config.yaml
dataset: "crops of objects in photos (Visual Genome)"
horizontal_flip: true
num_classes: 300
arch: "poolformer"
norm_position: "pre"
inner_norm: false
widths: [64, 128, 256]
epochs: 30.1
Rows from block 6 of a small image classifier, named by matrix and row number. Rows with one number within an expert belong to one neuron, the router's apart. Each number is 128 + 32 x the weight over its row's rms, rounded and kept within 0 to 255. All counts start at 0. Numbers have three digits each.
Before each expert's rows are labels from the 100 images, of 14848, where the router gives the expert most weight on average: "patch colour" is the nearest of a few named colours to the mean colour under the peak. Only what is clearly more common there than usual is listed. The data: crops of objects in photos (Visual Genome).
# router: router (model.blocks.6.mlp.router.weight, 8x128), inputs 0-127
# up: expert up (model.blocks.6.mlp.up, 8x64x128), inputs 0-127
# down: expert down (model.blocks.6.mlp.down, 8x128x64, transposed), outputs 0-127

# expert 2
patch colour: grey
router.2:100135103135090179106151168132097079216115113160110188100171129089192095163118124156111146128112147143115137079138103173081146101138194111132105156101130117073148121064122152152208182200187169120136113087125109149097149080111145107158098132131148098115180126127156114094146148136100104168078112186098076130126170115128127117116091148117150138166071134124084126099143120125047111126100
up.0:149140122106083155162127107109143081092179077177153150117148075110104116123114138160158120140127099202058150177128142131079054125113139181121074086157122112092105035133145090123146142145124097097095139127187122182144131100162151109101141107150169174165064139026141166173150146110157143116105139126107150127100172137141099137079166093144138155144158159079147126153148098182142133125120
down.0:135137130205114141106179130081103151092138169166077132119125125120137162174121171142176072139175154100163088132128135104186152117150102094123141143099126155098110136068118190135123081090158132107137135168114094073099127088103083132110156168130124110119170096177176146118088089163120110167077139125079136105127141129179108124193094127138089082109096118141106178031191130112076168159108
up.1:166152119127113155211096104132142142097168142121118133136187112118133086127094090129127118118125134155085097127087109175086137097135123159157170144146164101151131109105126105078137136133111039156141154126214081172146133091162133126089160100209100166182026168122154129152200147106141150120102116158118077176144168163051128126137147167105121110158077156127111101125116099124120151097104
down.1:146112130076150130144131109175155146112194135064108108206157121138105150108189113097114074143076103079117170137131082128166153133126072179157134162142149125157112105161142111144068141088051106090130197107129139143088103134100074090134089152173110113112135056148145096112109148161143099112151156179156175181105085155090182079130153092094138091104142158106154105111149147149166129101154
up.2:108136145165082158096126140101107054083165079130149112093098133147139085123137166157177114094184151204082108120136157167101152063178168169112082068178134085123122101152199085168127094124121146121112086182130145149144120087171093088109189180116136164175110118131108178104115064119140122155121099103124168090156153066145081126107151132144139110120152147102140145110148129152130162183135
down.2:113119184162130200179139095059084134200172141201087130116180162111149090138141110145169106145083109101109096098137163099115127074173141145123103136115143184090140102082146139089128144152163128145077117101071119134088108092138063136132099143148094134136164144130139161106156162125134138198108166149081092136150162156103116121112100131126148086161074092139105167097115094146040152180123
up.3:092103105104107124133084192158145095164146152094182083134112098159100087116137164154119106089111106151196145102143202127119154094138127127140104144146124124135124057137107144100110127133160196103152111189140160125096144137131119154106149194217108139128122051137062118106121111085100049170131161116194125119098143120156119107109112147110171145107103136152186157084065102171146076143117
down.3:133131168166088119184145124122155097174120068134112160097205131129136060112101143142094121135098111130137084092072141140157075118110136153136153064074135145142186143128181060112104140120130154134097135119096111113111121130127146079106066153095115183141115081110140141156148184106128200176144117164122121144129126092180100178146145092174127132189067104079140090144107118221124150110111
up.4:086109124129108157157135136117160044136100133119135140153147167141091068092152142114114108118160074203119115059138131149092108043131160152144104150105196133107177087132113100132171133152132134093134087128152122148090101096100135092146182099197111152182152073155141104123154143094124093208160177156200128133134144140151163128119119099072209095111094130130118150147137089153103145153111
down.4:172112097130113133166142147137149147069128109059149157117161085131175143167054104128061140104109139169145131169078089170106086152148133097107153181137111080160085114162120100149204163120077133076139153117150124134111105165092158111077119119159136108069130116130141089147185206127109134148109131157137136132036165148060171132107134140159145143149152067082170119096145130135122138105153

# expert 7
patch colour: grey
router.7:109135210151122074135170138106142139129123085137140110194133138115143132133192118105152139122129161109147108105128135206110110109161104099123149076070141086123157174194108134189131043030083073106186183155151100138100141142127106097168129102109138100157141112177159098124105118134160090087096135103126129155142089125171119141162062095136137081096145106176118137153152149104139170122093
up.0:172105164138169172186129162129106175120142127153127203160170123058096098110100179152189126186039096117147108172121150091104070077122134143126149133117129080118134127164116103123146091136153108139091136139130123070093122068096128130092163094144129170138121109117095164118144147114145104146119114092079163156124171148133157079136187113049121101116209132127124161142130119114109135213147
down.0:087081197127091108135114094121116123126129091148156073101146148128165157121131157130158206041179146117157075146187148157144137162106114179110100129122121154195163107189147134154083081115095132128151134164114096142135159088184080077170100156078081142183114118158154142122094112107137141108094144182113153123118149069116164109140099084144110124192111161159155141131064086094154113130116
up.1:132100151093190159134139069083103118131183126194111105151096115175074140126147121073160137099077098126110152176171179132129117129119137133120155099168112132129137157169145124090127131120131118160062115154053123102201085167156086103105118109135144111130056167121076170115141082141177142088179134153131097134139101129081105093083185081118103123121207099118169103186158139153125129148151
down.1:078122158088071081133161125144123087138112036090105124157149156162129114113136107164121175113108079111129103157094113198133136080145167145119175145112141134147228111114179119166206091129102151104107101128173102075068116128127119140120086130127116142133192106146161127094139127156126162172161111149119079153171143080125136173152110145163147105140077142142111106168142141125052165086176
up.2:194166065130184148143152138099109073119194185134130147173162098112084112147140108087105091109098144177177165170098140159152102134155102120133185125135168152122098131114098144074134144117105118141152164122095157178135036185106107131137124121125180092117078144101065100141140122109126084064102163159163117119074114177131125111170125154133110177213142090154141116148146103162139110154104
down.2:159141123174096196150187138136090116097135095171149159102138141088105072141113166141105148150110174085056142170148131122109134136131137086086131090076092135062137129140146137173158132159124140058102111144143103139109123072167050146110137174114123159146142125193187173129124147088159132165083127141067162110138175148084131165115126116124141128109096182109147133131135180176070099084067
up.3:098127163099066099065160123145173125170098100168104101076121183127181142133142120120119137105204156135117161087129098114117166159075148149153077132108128176067172172045144099142138149150146146147137119094125078116115188072129130058135195172139137175168167127118164138100101149119132145124121125157125149092131119093157133162121157131093143114077053165146106132089159135147122068088108
down.3:060097111103119086149144118168104090169132141059127151119121111184172138079122096146139101135142128179193134117078160143154112063128172124127108128114134124157137090127114138138110122108211087158141137114142141113069060146064140147116145107089129174095177112084110164110056162125113099152121140089149135134107150121098162097151140174183149148112161067165141193117111136129127070214143
up.4:160149113156164153111172193105114112146103083141083163147164094112133118186097193076117116174093144108134173215113138155151128143081109109141202147073100112060104176067124136124116154146115122117133157119112037134151061051139094138123122134104128107096093168132141093084147125116192111089136133194109086143115118152099158142117177108113118150167112132132127130091161121162110123095128
down.4:134171167158112131143147084062091147115122102175124155130155125138129118151106139192113121151131121119126150165056122129117133045168118124161160124136101179120132136124163139085110157162169127142095083091082161050122073126158123111162125144066089123159160111053140172114121123100090156186104108111117193075113168129167064170147102184135169146115066149126133134146098089149061112139140

# expert 0
patch colour: black
router.0:162113110151125104123178174114197153142115159110073149077124100157100125191087098093088081128141160140133139121109172101099145133087134104126084150211084087126094168126116132125091135107165098163116110160189130103106159070087083107091133144168154197128101171159096139087095162108140089113134107098127137118079112129131088136078193173070107155133162152161103151081167144144157072120168
up.0:126102128091199090110076145103148111180017155142132107095121149090126136133146069178146131118118104101115135080151113168153176101099132156110109122142162093142166146089152131114120176121139151117055110062097074146134172125110150155091103111108087094098132139099095159090163128175167109149157115162100098142151076089120161147095141132103104149063167126083158104143147144094142187152208
down.0:120121148096126122160119096154143151191119124139163129170158103157128142085099168103039135110094164177154132128113162144148120100131177112092105095102089097082169178127096081155146135115136141132111131178111129134144135105178147131124148167195112185153108103115086158153121132103092154071084068080130112104127151110145089097084097147211145148108150134146114141193151217096134040112154
up.1:169127147141144074122175115081164106155096116178106141150151147100128173148154122112119119141125148152136057123117156205123124103108138135142142124142138072119177172155144083145138087052096091129106107133134171090161099112137131067175157032137146128147106094137080156138171107129169149123082181132111108103156194097110091090109125152127108096150180027135101111158152108096128154179166
down.1:115086089048101091149150152179118131158125110104096143118091160135140100127145099160144169191143109159155176097171115128112151158154130105146110097085154123079098084069116135067123086078078119079179110142163183104102159121097169127129145188124079049085159139114138114165156115126084164185157147120108146105076124177140101138131123127154139146085116106119159180084151107172137133192089
up.2:139126140146168100090189153068173139225044125146127139150165131131101142144130108109099103131128103198169108134116165164092111087119137102127128150059086044079173151170107127130171100135162152144099140117141113123124109121099120072186162084170134138149133077118058119087162121118129065109123146142171126113096100128163137115097121148076166134124168103149121131171164105133130126176188
down.2:115115096034169129124146108160130153143094122150111131168139105148141108142140104142143175172064125079117146121188120129164138108143160100103101117064095113061136156095135150140158138113123146061106155156121115114167165152121144148120128167140048076106158120144157115194150124166117174147140091144128118081149104189136098094065120101192095149067153109145139182185161176160139165144069
up.3:069085106123165170179100134131068149158126167092145150114157154141148135129085150190145146127145081056115073090158105126157178096162131144130196160113113091168110108096140139123140192123136175152126060115103132135086126127115130155101119133136042034110094141153133101131162084155105080157101083125120096157149135083071128112143078177146128137122116086133144157125129120101111200171148
down.3:130173145176100125104110185108186080103136117074184136074059077055162145127125158076160140095124139192125154110116148191105146125070078139147138098148126082153103156166180131129094116083105075183152135169127167107135083131106102072153146150076188156143120115181131144110167135104124141126131140152172127111092133068127159127171114125128119134168126078112170129126095103075160135156152
up.4:128108098082135149104111123127082113130209137103089157131152177134133149105143098134149150180093117098116138146181120127139151119160190128125029130145153118177198123076103136099150097149112102082100115160152132109098122179141149212105141138152104122125168123134121183098148076125081116170107164108084107082173104137111125029118137128109126106149170133183097155112192128107106116192098
down.4:079124098105117167149084150128101078158145111112205168081115154086159129106145123110092130097113160129114174121157105195088178097125134115087104127135131106142088126184145191186169161165131144109159139134099142151059130145170130098155133113121185133137109085129092151086073131172109087098118092121139153157119104096176143150090130149096125098173121190140121109185103196172109067081186

# expert 3
patch colour: brown
router.3:145132108076132133148117096140141174088152133146133105135153119181093160061163139102128141139186098170120178147128100079102084147132193135108076132106113156089143090142093124099110110172113182103125141094114084157170108111157146137128100081152141178129118145063063155163108161093121172120166175140135166118127111210135109173125181159138163105077132183186075089171105131161091081107093
up.0:152119125117155069076096130124099177110124140154173068154098125130169166076176158100179109115150147108140117172142116102213147109087129158132084110118122135130116115128119105097108082122075143154114128157092137140153070169153153156139131131084099155217166196142129222152104111152157126097164096127123091124163119093082137128166104202176132087146119133158112129174072150082135091145115
down.0:154126104091125077046128116160160028070100113114160094116098148102146102143155132138106110112165178170139143077125111184136167150135150189200095135122170122167098176110132126151182169088135118090147184097144101144098121159094144128136171113111157095135151128157131069145104181125162149125092134151112166098123143143055151130149125103115129147047109067086152127148133079136129132138184
up.1:127107127130088140073129131153119085044107156173159105085062108123133148143090154112134090071142130143099150130151128116143179116101134168125108138117053144151064077128177135159039205141107134183120074129122112130171129102054078159072156153129106159118065126170084127126110107117156137146133093165133139110135087078125142145118180120122065116131139138117157178097129132174161097134124
down.1:126114117081091149192157103137143148132172128117049183153142174139100190163127123085070137149136124142109140110107114111152111136160132138129135179131117147125151179139098129110087126133082138152137156135192128034107168110169133109150133081165127088080147165147104069051142182108073160069104121098141110148156064156191078127130157131099153126157113126107110101081165106075091142096130
up.2:149101140160136085101084155093194148089108157152144122110146112098164140149067081161118078073131173201170076114092106119126140123109119150140137139187073090151108134086139097094116187155119090157119156131192141062124170122087162135078151120159140129158093165110161131148163144124113146090028092109104133162114197137066128126142145136106084148155091100119119111112163124163178149105113
down.2:093111152151152141093081115120129191125151066118170104127133144148150166069124156165146092134132081165109089139145137080120129127135154165195119147096106149134107062163146052124151144115122157095125087107070114086139076112132147164133093151155043169180147136099136147121125128073121078195191107116111194162153127099088097167121098147128162125123141118110092108152108074201115099093155
up.3:113108108112141161097143144134113100135120106131109103160131030180104119134081139151122138100120106150162170189132203074152121138114164117139120130131074149122127095058133136118139171157130129145100137088156097184143057165068100182075141172141151119058165162103092114093150117111151096126105194192113114075136126165098211118114146134096129160181155129146166148096104117137121100173103
down.3:086107129116165186198126137158124116120108196110144160124152132158124089127147136103196151124130089042117155104145078165113088116152091060097199114056171118112116095136114160113187120112133156087151127107116122166123191110134071158138129120144080098115099081158109140166128113151138126146150085069138119121109117125169144108152116158181147130029101160143159131158135115125078152124069
up.4:163131145099119140145143116086128127112178138136100072139147051163080072163098134087191107146058117045121178204177175133110130067130112154118132103156159114138117141131147122095139136133150097137094126182124113165152074116154049100070111126161147131114090114129140130057169095129198094121161136150155062153101126120115127087083176127114124134148130146134157096158125136183106159114147
down.4:126144134146153180140127098129137096145179117144096174144146125178116115144162114080151194142120111072095156160180140094108092160072124081114062079110142088054184128097104148122161131163139136129117118081148077174141158124139092059127142112132173132101125089103110163151132134136140206116159148123128176128145081183146178164070136084101099103119158222124150105151143154120144124131073