config = dict(
    model='image classifier',
    horizontal_flip=True,
    num_classes=300,
    parallel_block=False,
    moe='expert_choice',
    drop_path=0.05,
    experts_per_token=1,
    residual_init='scaled_by_depth',
    optimizer='nadamw',
    beta2=0.95,
    eps=1e-06,
    decay_fraction=0.2,
    final_lr_fraction=0,
)
Rows from block 2 of a small image classifier, named by matrix and row number. Rows with one number within an expert belong to one neuron, the router's apart. Each number is 128 + 32 x the weight over its row's rms, rounded and kept within 0 to 255. All counts start at 0. Numbers have three digits each. After the name is the row's rms in percent of the matrix's.
Before each expert's rows are labels from the 100 images, of 14848, where the router gives the expert most weight on average: "colour at peak" is the nearest of a few named colours to the mean colour under the peak. Only what is clearly more common there than usual is listed. The data: crops of objects in photos (Visual Genome).
# router: router (model.blocks.2.mlp.router.weight, 8x64), inputs 0-63
# up: expert up (model.blocks.2.mlp.up, 8x32x64), inputs 0-63
# down: expert down (model.blocks.2.mlp.down, 8x64x32, transposed), outputs 0-63

# expert 3
colour at peak: white
router.3 092:147187113128146097084139134205141145164176112172079115128086116134143149166074157116111136135135096118087062104165186081158132184167137119118139103141123134092144092169137150090094186096164131
up.0 090:151175081136128126123121126104169099129111191145200117073180122118102090103102097103104143156131079157104159067150076140164097206146141180116128140159085119146166111078095101137132137160145148
down.0 091:137175106066099212132186135109148088134115131102081134092147126148169157175134077180108118110107133123159122130149122124147115135122163131154154072159156137139127159094100102183146032130079151
up.1 114:026049098119113086119132169156144117172126150167103115150131122172112166109176118175154134114176099155093110185107103122149113113088142102166161108100135127131147179164196151126119121094129098
down.1 088:120079114161175108091141163170106131118174089154171173099124112084078175103078142121163125095099153151080144131138134105188151092130127109083120078056108118131106145163164082082168133139170110
up.2 105:125171114143074136131115124174084134176138089132112163168098116124140068106116120130089140107090106110094108096115092121093138152104138205153120100206187151048139110170123065135136139167103127
down.2 100:064129082071113118164154119143197147109145121178122081171138125149145177121128173174105090185148115103138112078123141045117094144067164125160121120143122104098153083152094117111101095143135156
up.3 096:133148086097101082160105152137138135145133101125125134149144137169135104106138170130103187172182098157072090120102130176127117193175161159083097054097170100121110136120154045117135114073131118
down.3 101:068084141109089148087105155114141118131119161121098143026172103090133178132111109147115090204099190071153168103150144104133151170149137125140139122111139164120168135095088106117130105152085166
up.4 093:156181159158128165099142140146096127104162125150086115104074115158157104135119128122119093165101122135063141098137176094161169099150180065148188186191095081121086081136122134141095126159165148
down.4 111:101115133128088156168113146093106149130118119091138080141172138146099080149140144114138159089188142109122105161077165136056149156135171179153107205131173117123182155101169162148100126092067090
up.5 121:182193170061130119135152128146122092136113178167129223105111100104051135135120172145106128104127156173135102166091127166130120150115117133156121092152122128165100149144183116095101128080104180
down.5 103:159118164157110128153151121176084112150127115121089137147106162192169159099098154109168103162076153161148106137162186094104136147174090176077105093097094120165140084177081109059139127098105120
up.6 098:139144195159153136112142133055140108111142123141115144119145183122089113157077112124119119144102099136158110103130122222059086171101104208092129154091114123103149110136074152128182133085121105
down.6 089:148171142095109168124136070155189169157125147113111104104157127123130163087140120138104100148163187126097107116186101075124153148129067070139110094186077099207121134138168160140159117147145162
up.7 108:126142141123128127128147117119073155165168138084174158094121098152142137204109123116152116104108197088146085072137064179137135154117163204126143124145126096124144074160151072124158153104155074
down.7 107:137159133078059105081112116178170096173129111087134095100076149083145177108165172072141100180099162087165116157149105116067137167123091141140115086152154148145108104125172152138114124157091111

# expert 1
colour at peak: white
router.1 104:133111169109138130167222131100112103091177119135130126136110165181139135147138072126169083180145111170066099083091170138153139125094156065106125113110176109105098112172099161113159140175112146
up.23 087:186131102131211054108146173132136103094093146121161093120109120105101160130135121138126124128158182066148133134139068170185157077129066089106152111169133124087109147118152128144102170132128184
down.23 110:116080164147157090133126113140105165145096132157102139232125151104148187109122103129135183121161124134101089065107107092106066106087130111203144157144123109108103111158111106131136104174189155
up.24 086:168137086096199119102123133089077108145122145150142051131076152175160173118168107174127067107131116111097125148085137154152148109078166107122148103197128099153113159143097135164107091120117186
down.24 094:149137130208142126081095120103158172116037108063146130185153131086139146136144081112121195123125085093111180134133132157105086077097110089140171118125155120148131127126125166129116155189155131
up.25 117:141136158111053175094086072125099154170141097102122114075105136082120146118161187080106112048135172136118157165112198063093131150123156134124127149138131117162152142150175131148107090104141140
down.25 099:137148126136178145162110134081089154115158152126136124112126119173103025143162083099113166107184104140155115115115142147127152104128133147036163092126068075170167136123141150176141116094154085
up.26 088:103099106102080102144104182128189135141195137086057103159123096107149156123095196096151116087152117142130143121158150100142141076113085118159107103167065097090127141160175150123097109081115162
down.26 108:120193148092145126140090107136065126121153090134123170195083113151079086122116169142067144131147146161116096075164133133148159078132143115097140109111094091119169187134156058117166171119118089
up.27 100:134130072202063099092152129145078057213139121145111077086143124169107142080177152144118165132118113132105108143156185094144143096148125163090114099189140134147097126153138129117122098108123152
down.27 102:144098114111144157120091117077091153131091172124150174068166080082102109145156049131054143097194114140120110174104101076136114170156159141122122169122182087142145145131153145118173137125149104
up.28 109:184144109085139144136116130064153075150105144126151081149109105120142081139199118127176115153152134154142075116085098086121101198121137114124152203157124052108169136145084161118118098098109132
down.28 100:180118174197125086058088131146139119126121125086122134117154143064140173140162122123142133081120105155089177155116125134153139176151097133070159085085147175093090145166098125098084096188118135
up.29 111:067128063104068151143124152128156117137117115116118155120148192124101111120110082145094193108175143155135102108142172153158154192160126129125107082170150185162113057133104069104127136077133132
down.29 115:066136112118134185160145105097095098111144158155117137082145119185095130103086149189109079189155179079157128155130116067081098155152170107111123168154162122161112061112098108126151096104125127
up.30 096:202135064185129070110157171157147114175102133111142080110134094145132084135145125111107130133138093118085077174189092130152108164180111107154153089141148108118137166123167101103116076068141157
down.30 094:097107167152150126145172148099097117131123140124094205130122131068114127172143115166149108110143155126081107180122102161159119132154148136178172222136157122072154142150139082174090098172141073

# expert 0
colour at peak: black
router.0 097:149130134122105109162125113103076153105183199083124122103098145072085137091118090159159144059096165155165124171091157166120075110163139100187088099101164101100131161152157105169108088140130118
up.23 108:142137145105125087104121162105029114162105109142116148087110153115114192150152149173116114133128098129140071162170168136056143122145154131128151134129176165200102109132092152060090104148090153
down.23 102:133157181147158129085160081128140120090134112110115160145110169188169128144095130162141087130126084149144166154178166153096126100148120051088148052124122091169167091149086104062142148144125158
up.24 086:173147031115119130134120175082165086195138163122141089134071137133093071129114112125078167119053163133140136124141117167138132103105104167135088146121080161121087112152121102181157099120146115
down.24 090:110099071182108165115158128135140132147093102078137114128160142069177115145115135102142108107113168158104180171126119184182187117157132106113110109093123220114075139091139133175088142163126167
up.25 123:065160146150152097121152156103090063123143120160153165162147097133136093117175062205160106167124069134141099110107070152155124121090171112122115164142162150144129064076130081112124159132129135
down.25 131:137130150117171091149127109150100095131118103193141211157102148154161119143124115153134139155090071139114136063157080154170103121068057097116121137164153095130116089138094107074118152138199142
up.26 109:066128071179104095125140159165127105113062141118133094120123123122123155117132112135101121168144127104104077113198086158155155179138086129110068123151179203127106155122137115135086157133209113
down.26 096:122136060124194075127150135111184065159148148162122114113055151117138137148077167093169111111102138173122095086137140204172155148132129117094151087092124118134112144159097083112130151142165090
up.27 078:171142113101192111164105095067144086118187115167108146126073129128094117122162112152135170128112141182155092158093142169111150151118069127113160134124110094128145126205078097181147109093080089
down.27 088:110075107171118133081105142080060149100133098137146127145144131154110099186120133138109156086163122079085158134068140148141183106114171119116126194123131137103157155144195169169048111126103144
up.28 109:160077117110093102126142188167157141162130128138142066125070111109133116135172067167157149080077136152118157144091119141159095153154194135153117074081116143100094089105103142169088116142157067
down.28 109:113107118110118120161112168176114190111126124101147066114194083128081144122141107091124139163193149122149142180046099057124088134171127096155131096148067159121122141099170146140113107106124157
up.29 104:147172094140112046075148135201118123164088167141119087150062126128163201107087140112095164123079108135129123136122088154122119109114114159086138097140153167141102085081119133164143141173175151
down.29 098:134099119139135115140174146142171048147157120080143128101103143122114155093115146159201082178062145163110142151153123170140181130147107133069109063072152127109085119090132146068132149119151108
up.30 079:158158112095158123164163093163202110153146117107106128180107095169109137108135179153131102091118116182130095129151133135083105126088063148142090162192135100117175128149134137190146049167123149
down.30 104:108129139151094128137137128087129059184148148094152117062171134152155138105094148132137114096134113113122160114171173134077138180161140226171110150100157110103109091098139171191140094129098080

# expert 4
colour at peak: brown
router.4 096:122106086124117143130102137105162127122084148111122165133146140148103173134149185127089178128173120167145075114092147149112191109110139125109080109139145119179068193144144098093084054077093071
up.23 094:102108126134100105199133201162070156122154149123142139149121090154142075121137128170130130153129113104028103075105116126173121161109126102180128119139136098065102085092091094175110133164151116
down.23 095:085089089132095158129114216119087143174145195122144101121170086134174097110114169121153121079115160138137156136105139095127156105139166143047073100117101146135099097097171166164120127084142148
up.24 100:127107130163107141118157179151024106126147146129146112133096109135096163182114122169246110075098101137140124120112111127108101073151155090143148114072129123136131142095111112121107180112098167
down.24 097:118109109045162179190151126118104104104137138103077110167081128143163113115110104151124046111192118097141031147148150159130122123111158084167107172117157102153151120098144134142129152111099140
up.25 106:160149205115121136106080138191139137105135104123108103070136155132132170114085107157114127125120135074142082185171150156164171121136140136147052127114104126117103203115155148118127140065199142
down.25 097:162149150101111037141123111155190102085174104156130080136082157154162108127115065135151141101128128100121073129144123084215094157143117097149100092127109092088120141104152141107144172092160156
up.26 105:211144097125157130119132124144176154138121153136114106086096068120109138192136123146120119116163108160148121141080104148160209133138144122085146129152136048155121026143122149077132130123159151
down.26 105:158132141164126136073098112101152147152085088073116175141125134105074133135126116170093130106110118101120145132156102158159176063117088113109164109130200140117134096184118128054087132121216147
up.27 113:147133138173103128140083132155128124126105166109160126112160112092131153089198175157116115150151133082112148107107159111106183104146159125159072094142088090195088156194166189117077084103141161
down.27 101:136094163134092095117170108143185102101113107134086143129145164136126180097116097160200116188097157137148104100167132111145089205123062133113110115198115140188128102112082103132108080114147152
up.28 116:130113116169228142104117080079141127128131123118145129172115082126152144113110132031180145127120132052142145123130110089115105106154114125112147177070128135140123164070185151139128118162080140
down.28 099:178142168089146098135135073163109153144129174182072124149073120160201170131167107104136140033087113139138086114188109148150132135084114099138164140118100120112098125114072124118101150146120154
up.29 091:163176078143062129185181052154164133100095134123104104092107147142166125125185113109112161067142134150122205119131112114104148097109136165172101113135139126180098183142080167141114133118141136
down.29 091:178136111153096139113120093115106130085125041139124146147102134115141105106143218071106148202131130101089098106148136093084072113115120117162126189161126154127159152135135106137155139181088071
up.30 090:142155081087108162143154094135180118123142160115099103100104156074160107160100091086135137055114161162096161174121083133162204106046126131164119111151152113143100111102132096093095130149171163
down.30 090:138142090148162155153118120120109189134131096129135153163102163108044132148130181132060153135096148134070125139175108159107163043075098060096152148125120113143117168154079103125135144146163110

# expert 5
colour at peak: cyan
router.5 091:064118182141147135099147113113132168163165101170145107132133149114120184133118126091160072104099181116134145185143129110075115082107114142146191076113044150077139100096126151087154167123097112
up.23 082:082118160143126097184090089177069079145131134130136174087157134223116114111131160122140143086108178166113119100113139111119113095098158204164147111155081124158149096169154123130139104137073145
down.23 083:118113069151147124128189174152147132164152085085118121102136096110186140141117163169105135152062122076178117134095078080116165187088136129099142106163146165166156092180101115155133121154121072
up.24 099:121140151138131084115154198121111156108145152123119144152104208163139128101152064133139107073092065112155133063097155125158148135145184087140122093112134121123180103137141044114098183115163127
down.24 100:090120139085147159102123155077079124128125137080123119077139109126134071066119131093159116128138154160129113185173120164094118078125172114080094192137113171153195135136208110139113164115101109
up.25 083:107107126135172217106143128130112113171124130185085145155127169114136111131151130161191091117137172123130166135130186125122164081118105110072124180075122135097151101119076141145098095103218131
down.25 100:116123137149097135133128163078106144166126115151116211090128150123142160207154089145140101063144082086158079090170123183123165116108157130131133165120216137105115153117106101092089113147133089
up.26 084:182168131159106144119142066139096091174100139088141142131144179108103096095082164178139112168126132104171154151148190081056146109130165145105122196123146128145130179117070154170144119113105105
down.26 088:125150143114109087154112110132090101188104164136094134059146180210126139126135112131142173099122122144195094095072149081092177181157130159098123109152154087133152113098124185114129089141085117
up.27 094:141134148148058124110123105102156108050169114068159152139146135089160121144093074142140117127141123154132195097063151117146165154128127076150137103153179129123070066043122141135146140135130134
down.27 099:105144136136122141113108131146081146103076136184109156180159093143127091087126095141157114189118163132098157069090173091136134062173086100152139128146125094176167151083111180155128151170081172
up.28 101:114165117099159102084150170085120169101175105054088188144125126077133146125114074176155112124086102155133097093155139166152120155180155135163138083119161126116126084111110042107119156096132118
down.28 100:101167085074130097117149145110066155091166119129168111121154114139178084075111154063152140137107106146119153168124091125131134078103125106095118093134078147152186122122167159200119205151102122
up.29 084:077119122099087137129119124168121114116149190202149088112091014149137154104179149121134108161125139160122135151108110166197113142132103087142113122143059158085097153097126153149115143147144098
down.29 086:119137122127144156132118182104175118165189055116120154133118089162092134151158187149116114185141125074096161112150116162146149099096135154123174160081183096090077142141041132104122111121158140
up.30 107:135116145089140134143113112071118085160034108154131173118115107168172144112212118168163107156121157101095129143138024135095135118128127137131143139127105117149142094156129129155143105128110217
down.30 108:176124152151138146143154154073117118163071118121142173148108172108160114171115090094134201134117066093110119131148125187123116082044102157108153151178141107116147127139084141132068155155165092